A small image classifier, trained from scratch.
Training: muon at rate 0.005, 8900 steps.
Rows from block 8, named by matrix and row number. Each number is 128 + 24 x the weight over its row's rms, rounded and kept within 0 to 255. All counts start at 0. Numbers have three digits each. After the name is the row's rms in percent of the matrix's.
# convs2: project pointwise conv (model.blocks.8.convs.2.weight, 160x640x1x1), inputs 0-58
convs2.0 093:157141119105146139161150136110125145135123140147119115144114125113119119130133155133126151103119119157155179123190091158151101146121133138106160125123131103079135099099143150117
convs2.1 095:153152119107121118169125096132146139134114131128106084141150138112114163149111121147140126114126112148156155114139095145131142117154101115098140204128117134154115139139133150118
convs2.2 102:119108127116099133147129154143140083137128132151143153145136097117141123104161141122134160108143121120140082106095180106131122120132173127159114104130176121133111020161142094147
convs2.3 095:104130118149141110170112106163133118149122118136146158145117137144088118111120107135119132107128140121142076150126101136097121169111152134094157119086102165155169113157107079107
convs2.4 098:167132144088128115152125121128126129114135123171135112068108120141120134126139102135117110101088151120130129120094129153120119136087132144111089094114136135148135088154127143120
convs2.5 103:138119111145116124118150128114140118111148117090062117122096128092106130118144118136123084121141085131178098115092117134113138128135126119153161116146128142105106059145125126115
convs2.6 111:152112123101130139148134125154126115103096132109113115102091135166124106143152114095158125135143131152154075144169135129144139133135143147155121108094150143112094029144165145124
convs2.7 100:139142159066085139105139137173158144105126139139094135170174116120132173109137119133110174112112177112145165160121125155113117071131126126116108123139101167112172086131145108144
convs2.8 100:102098113106113145111103128124142098172142137120131107131132114119073077126130120142143144129080099122117174124110129152096154110126117131122146101148135067138155117144098134147
convs2.9 100:110132095153155138063155148099152120160108132080133128136137131125143093155113128108104100120124079135169142158078123125110176150124108098096139128142117093092115091118112132120
convs2.10 105:128130114119083121100093134144116173127143127162101147134121118094136109120159112160136147113126148134100137087123148156112062104125125124097102108119124145137075144158112132097
convs2.11 101:159116126162124141101127132158133122120133128137148160132140116132127140131118110102176108117130109118108127113120162152141092118160136152133149150156132124145130143160145131125
convs2.12 098:121131120144146149125128120161113115154109126114120120149145121149130086128149137155106074123115175111102122118167162131129126183131111146128130139149146119115120167163169126119
convs2.13 099:058132126118143125127110168141164123184081112119096092170127119130121097141111156126097111153105137144122106137122114119103145125157146121151115130110142132129137140142112118149
convs2.14 097:181198129150144141084140105116138156131118125096128114091082107173099092109127134112149133122103141150125147149097136127136087144159092134101103128150126142117118135096139105098
convs2.15 102:162134136115171112116139154129098129138134120145115122096101121157107112114129182143103139152129116139135095145151130108097136109123103129126129141119123130113118131127106114120
convs2.16 101:135105099150146116131106109165135148130127112111095127129081161159149132106081088153137136166120133126123121119136114137099146122128138119106146099118138148104120139156133112137
convs2.17 093:125138150104105126137123151132149108120121122109165148158110105120123127109139105110077126164119125104127118117115112115150172093167137165148117141147109120071149155122080109115
convs2.18 100:136126134184126116093129130113139123111164124071182188109135126153146139120152124116115142068137121109122106118151107132122135095096128093091155162133166159143130155116129108128
convs2.19 104:113110116170106114097119127107103159133167129174095097143148143102117141142154126144105132101155120097107125124140088101075141139167139108089154108088146125208098091131116147107
convs2.20 103:111106130141138147129152131172133130102136138123064092118079160109162154142125076111124136134105120113113195149147059131133137176137136122156117119140130165163196067136140116121
convs2.21 098:118124129041126130083117134132106139120117133178161141117137122130126117132146131092100119130090154129110151054135221143122127161113105135121113088138140125110124124079115138148
convs2.22 099:161123114122118135138112117146118130117134126107092093135090103121136147123108114115145085104125129117128131073152139160128119117105113099151155104099119109118166028125121115133
convs2.23 099:138110121194115109113120141123154116118137120086110126152078130161117138116073122122097142067116121131158112088141128142078148166144125111090155100091124134130144081126134111153
convs2.24 100:132109140115138103141154147135145146133135116158175148073084130095134130126168124163145098142162112145122140117140110149180121146108099181112092162101122144071132207100144164120
convs2.25 100:103091130065150138126117134119134132126146120120167153135144103121171157131119148114107139118111136151102111108115119087111113168108117146110113158124120106092127116104139124108
convs2.26 101:178088149091113148106137144144131110151125138110097122160119124144144137116090120171116140146126151119133110149105146077080100115152136096148105083104104116136144123136159114137
convs2.27 100:146117109077157129136122146107112124131128154047175112138143114149138132145136143123176152107140081148129119087112107121132146109147145146099143136111133099136118126175119123101
convs2.28 102:133152128110142110146127109146139075148152121134115104154140106172135172164133122126096136169139142174173145167119122142083131117119105101133139130121121122092135153098149131116
convs2.29 100:128103143137165139119137109128100145137140113097115101092136118124128170094125133123162115098143138110122156194151149154149102126107107126146183154168104110149124123126141104155
convs2.30 094:131132123128125118135115125133112143137100115096113153116141093161096136134134137140119147122141162135138149145156103124092164146109162124158142142164129131100083106112124120144
convs2.31 093:145128133130127165096112138122125120119156122112169144119127119142142106141177140132187107140105133133139112093114133117140134119131113153182118160127097163129168106139138124115
convs2.32 097:122119127096150111110134149137140112136108117100117098166103162128182135140076137124085135178141124096120130124080171131098129184145133129128132124155141165121128104100125112110
convs2.33 096:123137121094111116101133161141092140123098135110159128118155107116086122128151138158129132102113161115113137120101197120138116153130115165154148105158093148133149165124143136108
convs2.34 097:135155129124116124116134109140105135111147124202082110154130140126108155159127091132143147121150114127142149149156143130154137107129084106131119140125123101133161123076126158135
convs2.35 097:112117123147135121156099147148164131146151146170148142121140125157116090126144158120088144166122138109158067148157126121135129088110141123129111108123142127148118097133120157140
convs2.36 113:120137134133094113133095127139151157098145122112110125151114134091119139126135100154116103085147122125131100172093132143146115103127126099109126172144152167098181130142141122117
convs2.37 104:162137132151145121133122137148146089139132118128096120111102145121108117123115073115111141141126119149168134115105113117160092079121125159133094081097148144161134134134103163141
convs2.38 098:122105134147144118113130122119128156141151151167109134140131118153111125139153120138106117138151136121118148161110166081111132148152134166145122096140137118132156152190133161122
convs2.39 097:125123130118107129125125140137130161135142125100085120139106142108091160152068122132124152115139131108131110099094087150095105109138100153141133093088116106143145093109170114109
convs2.40 101:124137110118113125108113140147129159095148119123106100122142130147161188132125079118134131120117127127136148134141187116135171129171137129170118114154116133099114108149090140154
convs2.41 115:156137141180119129072103123099112158123113111142139122133069164164131163133108155149126115136119152109096142155113126144126164081135160124160098098111128133139128146072136094131
convs2.42 097:150132121099136133147106126137116182132093116099180114139117118123132155092105086129136104099113127130138122098140116167114107123136096123109158134160110119099109153094147120159
convs2.43 099:098109126160133117140113150141126141115105121086131093104109116122115135149114094128133135111107151126110135111125141126133136137127167094114146127093125126131102136087103125126
convs2.44 102:091112126195098153119128184124127135111116126207148134131163136109108106123126144134106114131135139104142105098106195173140161152112142118101114123100147130166106131148074173141
convs2.45 096:132138127154129124181106116152138107152114123179093145088128108138179160118110123106148154107112140139119137163137149147084132166122148120110110055121171133155122087180108134137
convs2.46 099:120145128113129156182110107102141142149153126147071119127133118089103110138135112123110123135121141082093121127139073114118118182102114088140120153148134134112138148148136161142
convs2.47 104:128098139143121155132130095131125153133142118125119134157120127108093108142116101116146160165132158136139120132170075146188145130123135143128111146109113096154097153155130128142
convs2.48 098:128122134094136119136120071132098109185136120180169165126145120151107074085155105140165140143140125135118154121125098110136138105139148140107127111095120126136112128145093141138
convs2.49 093:140147140145137161128135110147121147109140128067118190128104130129127144151089110161129148140118152145106143160107110085129136119124143135138125141109164114092077159090134120134
convs2.50 099:147140139150107127097108123140133125133121158195142149091130115145152124114112180104152152155133148112146175106083160105127134102107137115098148149089135148155145150102122125128
convs2.51 097:084119138139114123121122123136145117140146113118140132094153146111131109101135116119109124096114144132170094162148104112113106149120114129174105118127143134106154156143092124110
convs2.52 100:123102142165125130141113169130101122126144136083087100106081147157134144135112141131139128152111121123166120164147117163088126118156128146132176133125124097101140162177151146127
convs2.53 100:082137148147116126160108105108105106083146124125078104143154101116169097116107176130148106162145134104110144144115073106110100142133128090156118156156140137136101129112136137090
convs2.54 101:141144131145142126122109142159104181134139127118106117150127133143172155130131103094133107145116157102117100063118088156078094134107133114121121107145094137143127109134166096112
convs2.55 102:116085125178096166127124134125095146127114140062134099101093118115139095115152121140106132115127120128155135072111102125158113086120145134109133150097138156148117100106164122133
convs2.56 103:166079115118167127143118124146148116162120133108162145141126125162143142105156162134134115196147139134144100089158108141117156102102123111131123125138139133110113123073110085155
convs2.57 096:147154132094137144147105141151108137150094112159101139094088133122125145128081105131115131082146080135138109148183126124059080139104150093127114169139106130117120094166096138131
convs2.58 103:124090147125093135119160149125131174110169118123127110118116126111142077128135149169133133116143155120102081165134102107142143143136093113121117107121170118112158110134156085130
convs2.59 103:139098129109139126133109130136138142120119115155174126113152141087088126120121085119114146163132087124119139140155120142125089076116115110121098119138107143164141075114151164148
convs2.60 096:093126124085169109129133143126139118146113131168122101104147112125152186137147150137110095111116140123149096117150133122142116126135128126103125121172119105153107105124111118118
convs2.61 102:160149132111126113094131142140146112182132111162142129096103116119164131137153150125141132123155102122136134120136080176105093116139104088157131094188115118129148127059127122148
convs2.62 098:112139110183155133153099155115114097148127130147122060100156117168160158122080120124109138121110105108148093159128178118092118152074140132107156146149126120142140103127083115105
convs2.63 094:088134106138124140136106166101117140138133102091177191159104150154102156160150122092114115159137117102107157129151128141129089107154143129167164157163112115085109115164116142131
convs2.64 100:148117129128144137116137148129108152159131126122102099128110132131103130114112135120147147117117169113158118143137120127107103131113109130147153141103160113108165064106132167135
convs2.65 097:097121124204115114100127133097133101121117122080151113103105128091134105119144149149137106087140150108143114152122126106101123133095131116128134106120132129140116102151103112130
convs2.66 101:083107142126125118135109121131133138110109137141160157123157111100096128112109115148131148154128130172148121170123086078090140182112153125138128123155105105103158170143145107134
convs2.67 098:122132144154113133116137103114164142132143148118187124139135145131115100118161150143098163169141076116100111127135144097109058113162131133143115088112146132160131128110133126142
convs2.68 098:123156115161150110099144110153131125129128128136188163166121104105110078133106115171129130156134112134129128122101147152097126113116122126146137143137121156126090128124142145116
convs2.69 101:125161127126175112122120118096138106136135118153116119130153098195091103138152127130099140121146135136120144097132120137116126093145160157170114074073129131090081157121129138117
convs2.70 097:142094164113148129137137108139114118108097121150124199155150109105104133123154121103132152121154126112092116120130114102131153110108132156111109085134123130100143189101131100120
convs2.71 113:111168116139134130125154216154120141115101126124141102178108080128122132085163113115187130118154128124119120115114146151125114169135130115143123091118162143146081080107117138146
convs2.72 095:107146124119129149139148100143133154185117128127109132117160159121128143119121125117093168115119110133119132160143132146130140115099136165114115140094130105095121188097118135136
convs2.73 102:132130130141102127131117086150133142111124112166122105108157108112157154119160093147141179111123138133168142086111149129119101112132096113112130113145123138126170059127126102103
convs2.74 108:139114150079125132166143110146154079133109139126094127098151114096101148125122117109134130130140101109138075168163112123105141157095145118150066095097130100102139155090125171116
convs2.75 093:118089133117159123146121123152141165133107139023156123093104130105164137109121130130114109142138101125130110110138102156126144124148116122107149120125103116068124141125101084138
convs2.76 100:102078115159121119108139123105100099138156143132153106149119126092071122146102171126130128111144092168151171135160126129140122118118119142164170113174161110121142158085144117147
convs2.77 104:109132126208125131135137112122110177140115122121155153121143102122137113136161145176118133176105120109150097157130113123112101143163129133162135108130131083123148081141135134113
convs2.78 099:097121117139094136130114090142128118099135115183126109087115136173137110118117152136102148121148113117106097109161155072132142082123124147169101139115120107123135159169073131126
convs2.79 103:135124093141128112138107127140147095137132123133097132121101132129105107139120135142122082120128088141111107160128156173158146100141114133106135163133131121122150088127087120124
convs2.80 095:105102123155142135174128149119137125169143131106100136119105121114147169079110121123171150097147117100097151127120155133086122089122119099134121132153128085152132161117127141141
convs2.81 096:092121127163080131138121119135094111124147126161097115097145160165154151113126164135137120089122175142124127106090102086079117156117149134162116119117129115180135128115117118118
convs2.82 098:128085111162128148122149145130122178162096119139169105129097122142130130119121162116083118111139110158133099180134110117140156152112085146097109099108130143152096118112125108124
convs2.83 107:108131126151158118127116114175142107144127122093177145163106121097128115116128129141165169132125139136107102140109179098109179130110136091121116160130124121164087097205080124105
convs2.84 101:134143148117148106129134135143160137143158128128149132158130122170147110161141120151138140097158129124112111109123150117157127138153128119111151107152145127113120184106120132163
convs2.85 096:138124146137177113127106130105163076155126111126156128150128125179177149113138101130140104104151156131115111090157132148142218119133137145136099143104121110129187123144084168117
convs2.86 101:158125130131152117110130092141156110145141120091134122155123130084148132126165143146115126158121105114185129172137129120199139119130154131101133081121116147114169133123139102127
convs2.87 098:120130129143111133142162139085121175084128120118099090145126136111143084112105121095130124107133131099116108165141146136078162128154099124148110147127130117124123155069168136110
convs2.88 110:104157115149138154084115124121117113077141134074133104087164169135081101116120119134099105145131102151153111187145119087162126143087109104135133082176096179154116130147119159147
convs2.89 104:124120136110140119065142128136136098109120137114106130124071120131139161148127097141155124138134110106091129153139129140091176124116121098139123148115162121130120115131136101129
convs2.90 101:132120118133114133119131137086105106146153147094105156135183146110114155156107103131144144185165165141107160114118086156158120118130104103136125142133107141170125116209119105160
convs2.91 093:163125127113134141128121165098149095137133115181093102128105119154120123105138103126115142109150109122118100132140080116115166162175125125146146126184111100129078138133093099126
convs2.92 098:120139153154125138121111121136158081136126125129154195161088106211123104112115145124120108093095151113101138122135159151177152106169139131127111103132112125141120127123129120133
convs2.93 098:147152130150102141169117133115108148134097116195114130147157132142120110106136111124108127136098149153120139133103135133077140125118161122144136125143130100119149108118123144129
convs2.94 102:118105151072139122080140145140130154092100161107097102129147110151125157141145139077133113133133125126114072139171052144115106154131114103194120132182147094102137109093118102119
convs2.95 101:154100119116130136151167121128103141121133122094123136096108150124123163102120155169124152123155107120134121159114136119082093129154130138169138133082117169172110142136127077132
convs2.96 102:164159102125103137101141125141157185178126132107080089145111153117092052104122093092153173107104143121134119159094112138139078067169085124135132119153111148173126131121147162120
convs2.97 098:159158136147162110119126137118134123156122133206139183144172124160145059100164124123133172130124133126107102129146138083128116143159122125104133135148142125126121114143134127150
convs2.98 098:081116128129115106115087153103106126126121125149130112117118135150167156128145142114151147076106151114163127153109128144152161143123151141119151122124146134170118089141095149154
convs2.99 098:140133159174115124133141162113118189133172124107153135108147116142134138147131134129151110123129127115124160164121178145125111168130131112104145132139073119100091157148144148143
convs2.100 094:144119122135101146095153116131090121101108133159109102092137107124169126127154154152145142146134120126115138096097097137090095124155153104112165107153124140133059137119133144143
convs2.101 105:170140148070126142152118138096123148094103108113163143164119128165151086126159098087107081126137117113109144119122115120160181139147116124094125123074106153074116199145109172139
convs2.102 098:192103130154116110095118118119108103139131116086146122118098153167114122106113125166131138119120110129088084154110118103120147122138090102112131155107104139160135091130126155117
convs2.103 098:144140131140147164134130132122126147136117100150138159152153095121129054136171158116147116152135137141151095136128167143182117137131134146144131139137127130098121164100148125111
convs2.104 102:086116144094117146129122129121097187122126119173153085114112113092167143148110155101163133118132122141132144134118156148079120149151129113135154162118133151121124126090139135146
convs2.105 106:093130126200143129145150140119135130134146108093146144108143113129119092126101129147117139128114158125078124148103108107153138121124138132139114139115112088133120178173124071148
convs2.106 103:109108137159073116111151131157130116113174126074132137106103133179145129111113145154156141107161125132122137104141108122094132155159105135100156100088124147106174151180139116125
convs2.107 099:128106131140106122126124135138166109126130095174113101151104149177143121163119115116144129098113098145181099105119138159134140067107128123110115137156110122133169066119132155103
convs2.108 094:087128124127136128104135109153139156147124109142147159140165100130138167123126133088158124104122091142116113119165151142143098183138156174130170111138110120079140110141107123158
convs2.109 094:153153123169097116123117123117100117157178112138093103086150120103122122151106080125118125123100136107133160133129135145123103125117132103099143071104097110161083126142120138142
convs2.110 099:112137109133111144113096108154162107092128120089067137112188107102156210140090159092095147136118151119136150129125148168134093125088137079124185092126140134134141132165121160110
convs2.111 099:156141136133117133094108124146128146152105112130153134134113130108123110098099159130123149143118096135144106149176131162157158075114124115138088124132106124114124120084109144121
convs2.112 101:145135145121122114120124147123124129135142128080076149141134110169114164119183163132109124166132109138132115124109159099097161171129118121143153148125122161111131127141064156092
convs2.113 094:140093121128157135119160128109113151138123116089131140137094154104121100105144134115132108097118137146117162115130121133163099149099120145193146150116147088035126125098128107108
convs2.114 098:157154126147141118122111156104126177162112123087074111105118154178144139121088182141126124102147150113137141171134094140116156137100115121143148113124139145160157099146147173121
convs2.115 105:165124132143112134146133125113099165100139133164113151166113100080131123098150158104145099127137163129088129169093112186133110157133088158151138163130135119136121105113094158168
convs2.116 098:160076114151114119136112142143114103103113122081105104110101158108150136163137133115125129135112141147110132145133133136123130117159117123106112144145148121105160153120125122115
convs2.117 099:115130126106131140119118118134122138100140158106113174143134136168117181123166104091124127138130118138068114109138107129121078117131129151152132144140126135104165189076127173118
convs2.118 103:104123135104098118143122126136078163132118122148138191123158123115164149149135099117090148131120113136128092180112129143144135077147105108139112147096111110139084093130129125148
convs2.119 102:133116139160113143146127119087133127115127136180096106098129133110143096155124094120091080171102121110095098113113107153139148118126160144119116119165109111121102126126114105144
convs2.120 096:093153143169145136155116125152119108110161137202169110142159144136122143137149137147119106122142131125096159117118129125111154129118158141157136134111144104130167153165122162116
convs2.121 097:106150145112107140091160156099127104124120134132141129126152140105177115125170137134127082109109137118147115146106159173146138157134121132152125162113145142105105159103088097129
convs2.122 096:100119129086143141158116175153132159142088106117180105147122095112086098133142126164106112107137121124086144127108093093115118143125115132127118115074132128105140136114120129115
convs2.123 095:112143109114182137165116109119123177149127118065132115204137122114160159109118087115102126133118143120161135074099100126146157162122096141068121112147138125160141122146136124099
convs2.124 102:114152126147116141141122116144133094182147144135100154137177113074092118109146086130112161156130124117113146164172125126132137126152118143095141147149146107108180185119109153110
convs2.125 097:169102116147123128136136103134109077114105126154146110136120097138124084117111102097119156144157112116134127099113151083137117092127188135124119088172152136143123132103100119162
convs2.126 099:085122115124139138095123157114153110126142106155153146140127116104154205130125084138134134123110135119116155124129136085149141154144102146126092121138112134134110167154090123113
convs2.127 098:169122127092156130129145161113141119107129121091165089117129113154111123126175126100104115120125115116126147079115147130155120162155095170089154123143100135097140124076133100145
convs2.128 104:176149127155145105128148156067165115122134109107097153127156131153143108111104146157081116117155106161145141138157130145187150125160158123112132116167113140135143148159165147145
convs2.129 104:133135147118159123130129093163164084128111145108151144191125110154103118125098103163112131121139055131123146119139146110127135087123136122110147125126143101136155103108122101147
convs2.130 100:149146129103118165105148094110162180148108124099123145128122134144125149127146135134129111149126094126133134084115139069131197123153152135107125108087106114138153148093109137142
convs2.131 094:147111097111143134144127105137093147135113132101107104140098121156136066145117142100153137148113159133101114133132118130101098135141108142150127109138126117129114191135125160127
convs2.132 098:113140118156126148155127174132124112143115132114154104097166146105136155180110156129126174068116134121123123102186141098119166152153112130114117101120140150132128141161142144100
convs2.133 095:105114136136139131162128167116097184113132129121072160123138116111144143141098094151146123110092095130134142111134131143166140110100155126144155118097105126128123061067127135119
convs2.134 099:158146138123129138109105097144145137126119126094141153129097137119113140159117114117119139177109155172156121097119168124106121135101166096090120138135121134176099137139154076123
convs2.135 097:154115145087117114156141154120132133153113123117145146089079134144186088131142087102146136144129109138137157171119143085158104137126123135143120121149157131100103086157116141120
convs2.136 099:150119118129130119133125147143166098126138105151078073177133145121144128138146110139137136132124157108127143112141117135135132126147129105087155158139157109127128173145124151108
convs2.137 093:148143107147147135097146158114148134158120127127128115152079094122164125129091138099130094102106165138130137146154124149146103126109104103109148162100116144139158052153110125154
convs2.138 092:116150115121107157126103131148095132126133148070092111096113093163149143145104109159120093113154152132194154135104095119122096153108137124131144115139159130118128106135146122115
convs2.139 107:122105128106134114105125139107128185155134119122139169102114124171120111128141171131113149107124071131124148104129150079104121131131108144116099156120119134123116131161141133151
convs2.140 104:098135136115091165167121098160168104083134154098148124139140122149126157152138121131117115115146154098144116118135156122113105151121113126187130115094118111103088135146115170111
convs2.141 101:148086119168104135103158162124102165109118122140117125148143145136103104119110120131114137126172105114135111116095123169144176101098156121116163108084141104143144134165132122104
convs2.142 102:114123131140157170141123116120131119072135142157170121153165095146107165127136111132123102144123132125108115138091147113113097142106117128113147142122106144132097064128160101164
convs2.143 103:105098139103133123163096109139146137146119105169135167119142137121091108122133146123095114142143136154111159093127156112108123154083154127129142165125130132094151105120117119121
convs2.144 121:117185125145149126147108086072119161073146115124113160157098152151144153095145163135112092094112125137141091140109103170107120158128105125180167172092124140171168117152094192124
convs2.145 100:107142124108115151157135138156130175117133106118186136150175140103126056099191139126126171108125166137150124134146193098134120113148123145129094134170120147121146154166072135098
convs2.146 100:129099139094113112167127131121131130112139118181057131181136106127110102136143134116116123132139114141147147141109171190122113077130138117149180131138139120091164095118119147146
convs2.147 102:154105134165131135101127137146125077127132128183171100090141135099102094108161130141152117183161154176163134158084157169183177160136149151109113125115117152150095175152156151116
convs2.148 100:153110160136112132142149148130095162161128104135138093129120142178128094104109086134141096176143112150160171087126131184142138148119124131103152123130114129075127102094131127118
convs2.149 096:157151125151151120131118134115099131129145134143132102145129147111166130133101121111100127163110134119122095118089123098125127124148123097190196172090125120145117148083108112119
convs2.150 102:110183133140130119128119153080142155155149100107122135121132118106132090126122141160116115146131155121131128102099147116101131138133142124154117092139092153120104141103144140103
convs2.151 104:168114120137111147143147156151128101092128139135141181124121119097127131094144143105125134142137111153095132093138124112170139126074131127147143167124146129157173142113099123106
convs2.152 098:128095121201119143112124153123130043089131122142151099132107126090136104143130071138133125084110158117089161152137166119117131092141112120127141121047169156143131143140154160144
convs2.153 102:079130128131179141086141116144137131122119110149140094172108132141122128138092147139145136108093148145142140188136090107144103158147115174152157114146137165091128126166139115128
convs2.154 098:094112140102120117118123115172096129133096104114110147122139127107121114121138128122086121190106143118097154114169096124178102124143155144116134121107167131119131079125104132111
convs2.155 105:167123128163134140113116146149093138149111138135055089120093111095182079114052139080121146110138130127112140100097084167115150128121138135161128097143137163135155097085108121088
convs2.156 101:137138109157137143109101120120162136130130128142128153128132116142133131118110175123150108127131107128163178134128145161146132172098101134089135143152142151169096147166121165102
convs2.157 108:176107126153135123120121106133147121154117121119108106149132124167081094134085105144112134161089100133145128172158127130116137133110116112118165117152168104117122135151120165125
convs2.158 095:137098130133126110099152125128151119139122134075181149126113159140152117106127092131131115133098123130067121145170158124128153114135154147138107103150152125152119113094106141124
convs2.159 102:072126116149174135179107126145131104122114141100098141113135161126137085107145116136159107142154123127135155106109133094104100139165146108118154109116103140100148152076123131144