{"dataset": "Sentinel-2 satellite tiles (TerraMesh)", "train_examples": 145000, "num_classes": 9, "norm": "batchnorm", "optimizer": "muon", "muon_scale": "match_rms_adamw", "momentum": 0.95, "lr_schedule": "cosine_restarts", "warmup_steps": 260, "weight_decay": 0.09}
Rows from block 5, named by matrix and row number. Each number is 128 + 24 x the weight over its row's rms, rounded and kept within 0 to 255. All counts start at 0. Numbers have three digits each. After the name is the row's rms in percent of the matrix's.
# convs2: project pointwise conv (model.blocks.5.convs.2.weight, 160x640x1x1), inputs 160-239
convs2.108 101:101110115120127092145110145114134136161125130119057178127119100114125122115144145149150158080135131116138105102104126154105135121098124138143126109118147117142129153130119138078155105117151131139158110131133127127092140133095083132184135182
convs2.109 098:115111127107134167119125149118134153107122141094194130185124151105114154129145105158109117112133145086122123131141138153086133147099130135123115117180167142152120130149123111112132147154144127121103148151163094131161090160139154110112170140
convs2.110 095:142122099134122139118128150106108160132091134135129127116137130149138118145112112166096085143125130141115155088136147172078140121121129132150115138120128122145092146137094148119131074089104213074105137087189127137112129087141079124131124121
convs2.111 096:089145112150110177118123097098118129147171146151103194134094130092137142148162133123124126136128168129132145101102145130159131139104126160140108159154122132119156125181128118145149131138101093140131129145136114131152133134159162130121107132
convs2.112 104:160151180154124123172113086118138160108146137106122151131080126130126113134116147123119139123132150098130118119125108135163130141136136153142129110116120159092125113133160130114144113143112156142138141126115121120137114165138111100113156161
convs2.113 100:126148118129140118146146138148118099124139154135166096105128123154129104170127121139121119114116089144137132204143110171141134142156137138124145097079177113145139131160117158145110178084168114144147113113142162121154136116141097119123120047
convs2.114 103:132097131085136144112133110128122144118177128133103124106117154118131136154085154085085125047126135134132121088138124116107123135140128096132087117109145117154130118122145125144137135149154082138157153126132127151160128148118168141099173179
convs2.115 093:111108153083138110193138198134148157144091118125077141095129112107131152124125136109158126062106073135131092137125189122129131120154129126146120154120147147138131134122133121097094157110104111105094143112124131134090071153089175075134064130
convs2.116 095:116108143133085138141138146125146126116125149133120127096139137125104122105167136146113123153127102135122110139122101133146150135147130165158121071105104178109123107191145119115130153140150135159129144145067128111113130143132136081117115148
convs2.117 099:123112115102153147122138111118138132074117141133096125128102124118120124155134131168156128126124134137129115148118123166158084122121130102165131110112145161131124114088170180169160159157138123152146167150105143127127147112082164120147065075
convs2.118 099:128145108130139142163156159124120132130137145112095116154136145126128174160126143130147084143115104093127115107117118114113142114129131150167132131152099124149101163112125111163143117095113090161158140155209116169103124176132156095140110135
convs2.119 102:080142141165122098103136160110115159101063127124204095125111112146117151136124162128135092127114123143134141150096153131157147129109133107153161094131146173146161097117159133112092169117108091076096154120074130176128153120106082176175101133
convs2.120 098:118165126132130134154140146170119113088117123128109135170112142134114114096107107104167110135095072113147167125136126119165151094143126188125138143125170116146183114141139143171103119117117133139123139107150140144149116148111166076130105160
convs2.121 096:127123118115129139070133172126124100121132139122130144133117091113121170103106113123128112159114132124121140133157116146138103144107124106136152153142108196114092119116115082147107144144111068121131144113102113157157113157117090211107096109
convs2.122 095:189096146150130137099136095091153120112127168120090115110154112117115126150132151122142129155137128209130097129095117135177090110110134140109093127109136141139121121116102102102144142136107117100134145141102145131083094150120152115108099109
convs2.123 100:111144145102116138121126137136090128150102150133118147122100151119141142152143115086118083161133174120112144101128140093075117117152121080128117193133132106154090183172148153100112124118097165122105147133158075110123121123143141111156101098
convs2.124 097:152105167132147131099123135160111124110121109128127089148123133157145131105114153132072141090145133170131124095078143145116125116156116110095119147127155086145146124122129132130153150149142145114161112105150114122110196124142160096090137136
convs2.125 103:156126156098118130110136138126130123136130149153102112152099139133135141126139142118103141104115147097133153130123139141165126118130118100123136121101109156143120119117136162119127144142123148124117109138134131116145150099140088129124138145
convs2.126 101:140128101114122152080120147117140117083133116121120113100120078148151150119108153158168107148137115107131154149166143095141091127109136081112110079119132135137114123118133138201101119139070166096149100098073156114092176135122089124078139110
convs2.127 100:100146133150111102154112169122123179149167107113095157105142147164115116121118138125127116179127135117128101084127124169130114103136134129127134106152110149092096118141156128172110092101147158149121131108136093124155178157107154147099090099
convs2.128 103:136133118100125122113123153129118130122172123114089141137130122122121087128156109180142170124122106143161121119111101120114105130133137091103130140114121113121115152102131142172139100123106102118133112120140131099112112094086124102099121100
convs2.129 098:103144148158077105148134096190142164146141105161106121148121156110135135110159112160163127067142153107123110096130149125085125141140105116110115094140128142107146176131128135118124150119173125099106134140172135136128126127105116128119073112
convs2.130 099:137090115130130137120123107124145133103114129126178145125141133129164170086144115125118208063130116151110133107189156102107122094129135162088101140127132127145129125094136087122161120128110120094117156156125115132118118107075113117142073165
convs2.131 102:158117135083131109118155181131131100178128116117115104185129107103140106131140144115150137115129099156122140115147144122117156126137120113138123137125138118139109083108118134165151095112099082122130108147128116097129171114117127151115108135
convs2.132 095:121152130134143110139122117107107138137123155125150134091140157132101131130140105136131136120131117129140100131109136127153122128156135110128145113124109155118121109171135136084153111118128117114136135133093148137126124152113096170161146104
convs2.133 101:118110125107140168111123112137129120112135140121152084096116123147128171122139109147151198149113149105138129126116148111146179131098129148135139135161113096174132154106088122129156146108163126105122118145078116129121137118101110137155120168
convs2.134 094:133115121110122160112133137127104117152130167125114134089134170116136125111116120103137126091098101144108103123136151079140081139134112138156113103115143150128104109160151149189142125125078112098110141142116166154125129113126158105120094084
convs2.135 094:147127168138142132149142068180122114088149109151116104120055139136137174159146128117097136122128115122125126140207143135111117141103138167107116090125176142102113092105145134134129102136155108135113121101093149129117092132137111125078136135
convs2.136 100:181107155118117109168117076103119155107170119129146121115130143150108080134102115118126109099157143085135158120142085136123139142116139130166122104146136107132143111151128130130113171135107147157110112123064112138157158125162085144158100140
convs2.137 095:148120084118110136081141109132102123121202118119098089120123128128106142104117159116111198111147189148111122129150089147124130116102130144134153153131122077105109136091104115128140131161126129130115123123065126116101105111086135124166110129
convs2.138 101:159123143139140128091118098132126103114117105110131118112146122114114178107129122116146127135131176113134100089124185111145107118162125089151109168116105183147131140138157163116093116113141105154135128107175115095116125097169142136141126138
convs2.139 100:091168117117161126076117111158117161089166149127072200121128090139119118119117109108118102094126154128132093120130084109136133119135141126050120100128149100118160085128114106146118149122084106136098175145075127156146104149119130120095139107
convs2.140 103:149144101124130136135149128105144113094107109145100118147137159119149121145141114087101095126089096111129119080109164127088104127131122096105117106123100118130101119146096126143146079110118153081128161101165102140119124083105138115127137168
convs2.141 102:065126114123135121109122161151131134104127117162136098108135157157108119137129133117153126083162112162132139155107140081113132107096120104152138143124093086108169123071140102083149154141166177136088114143190105114133142138138133119128156148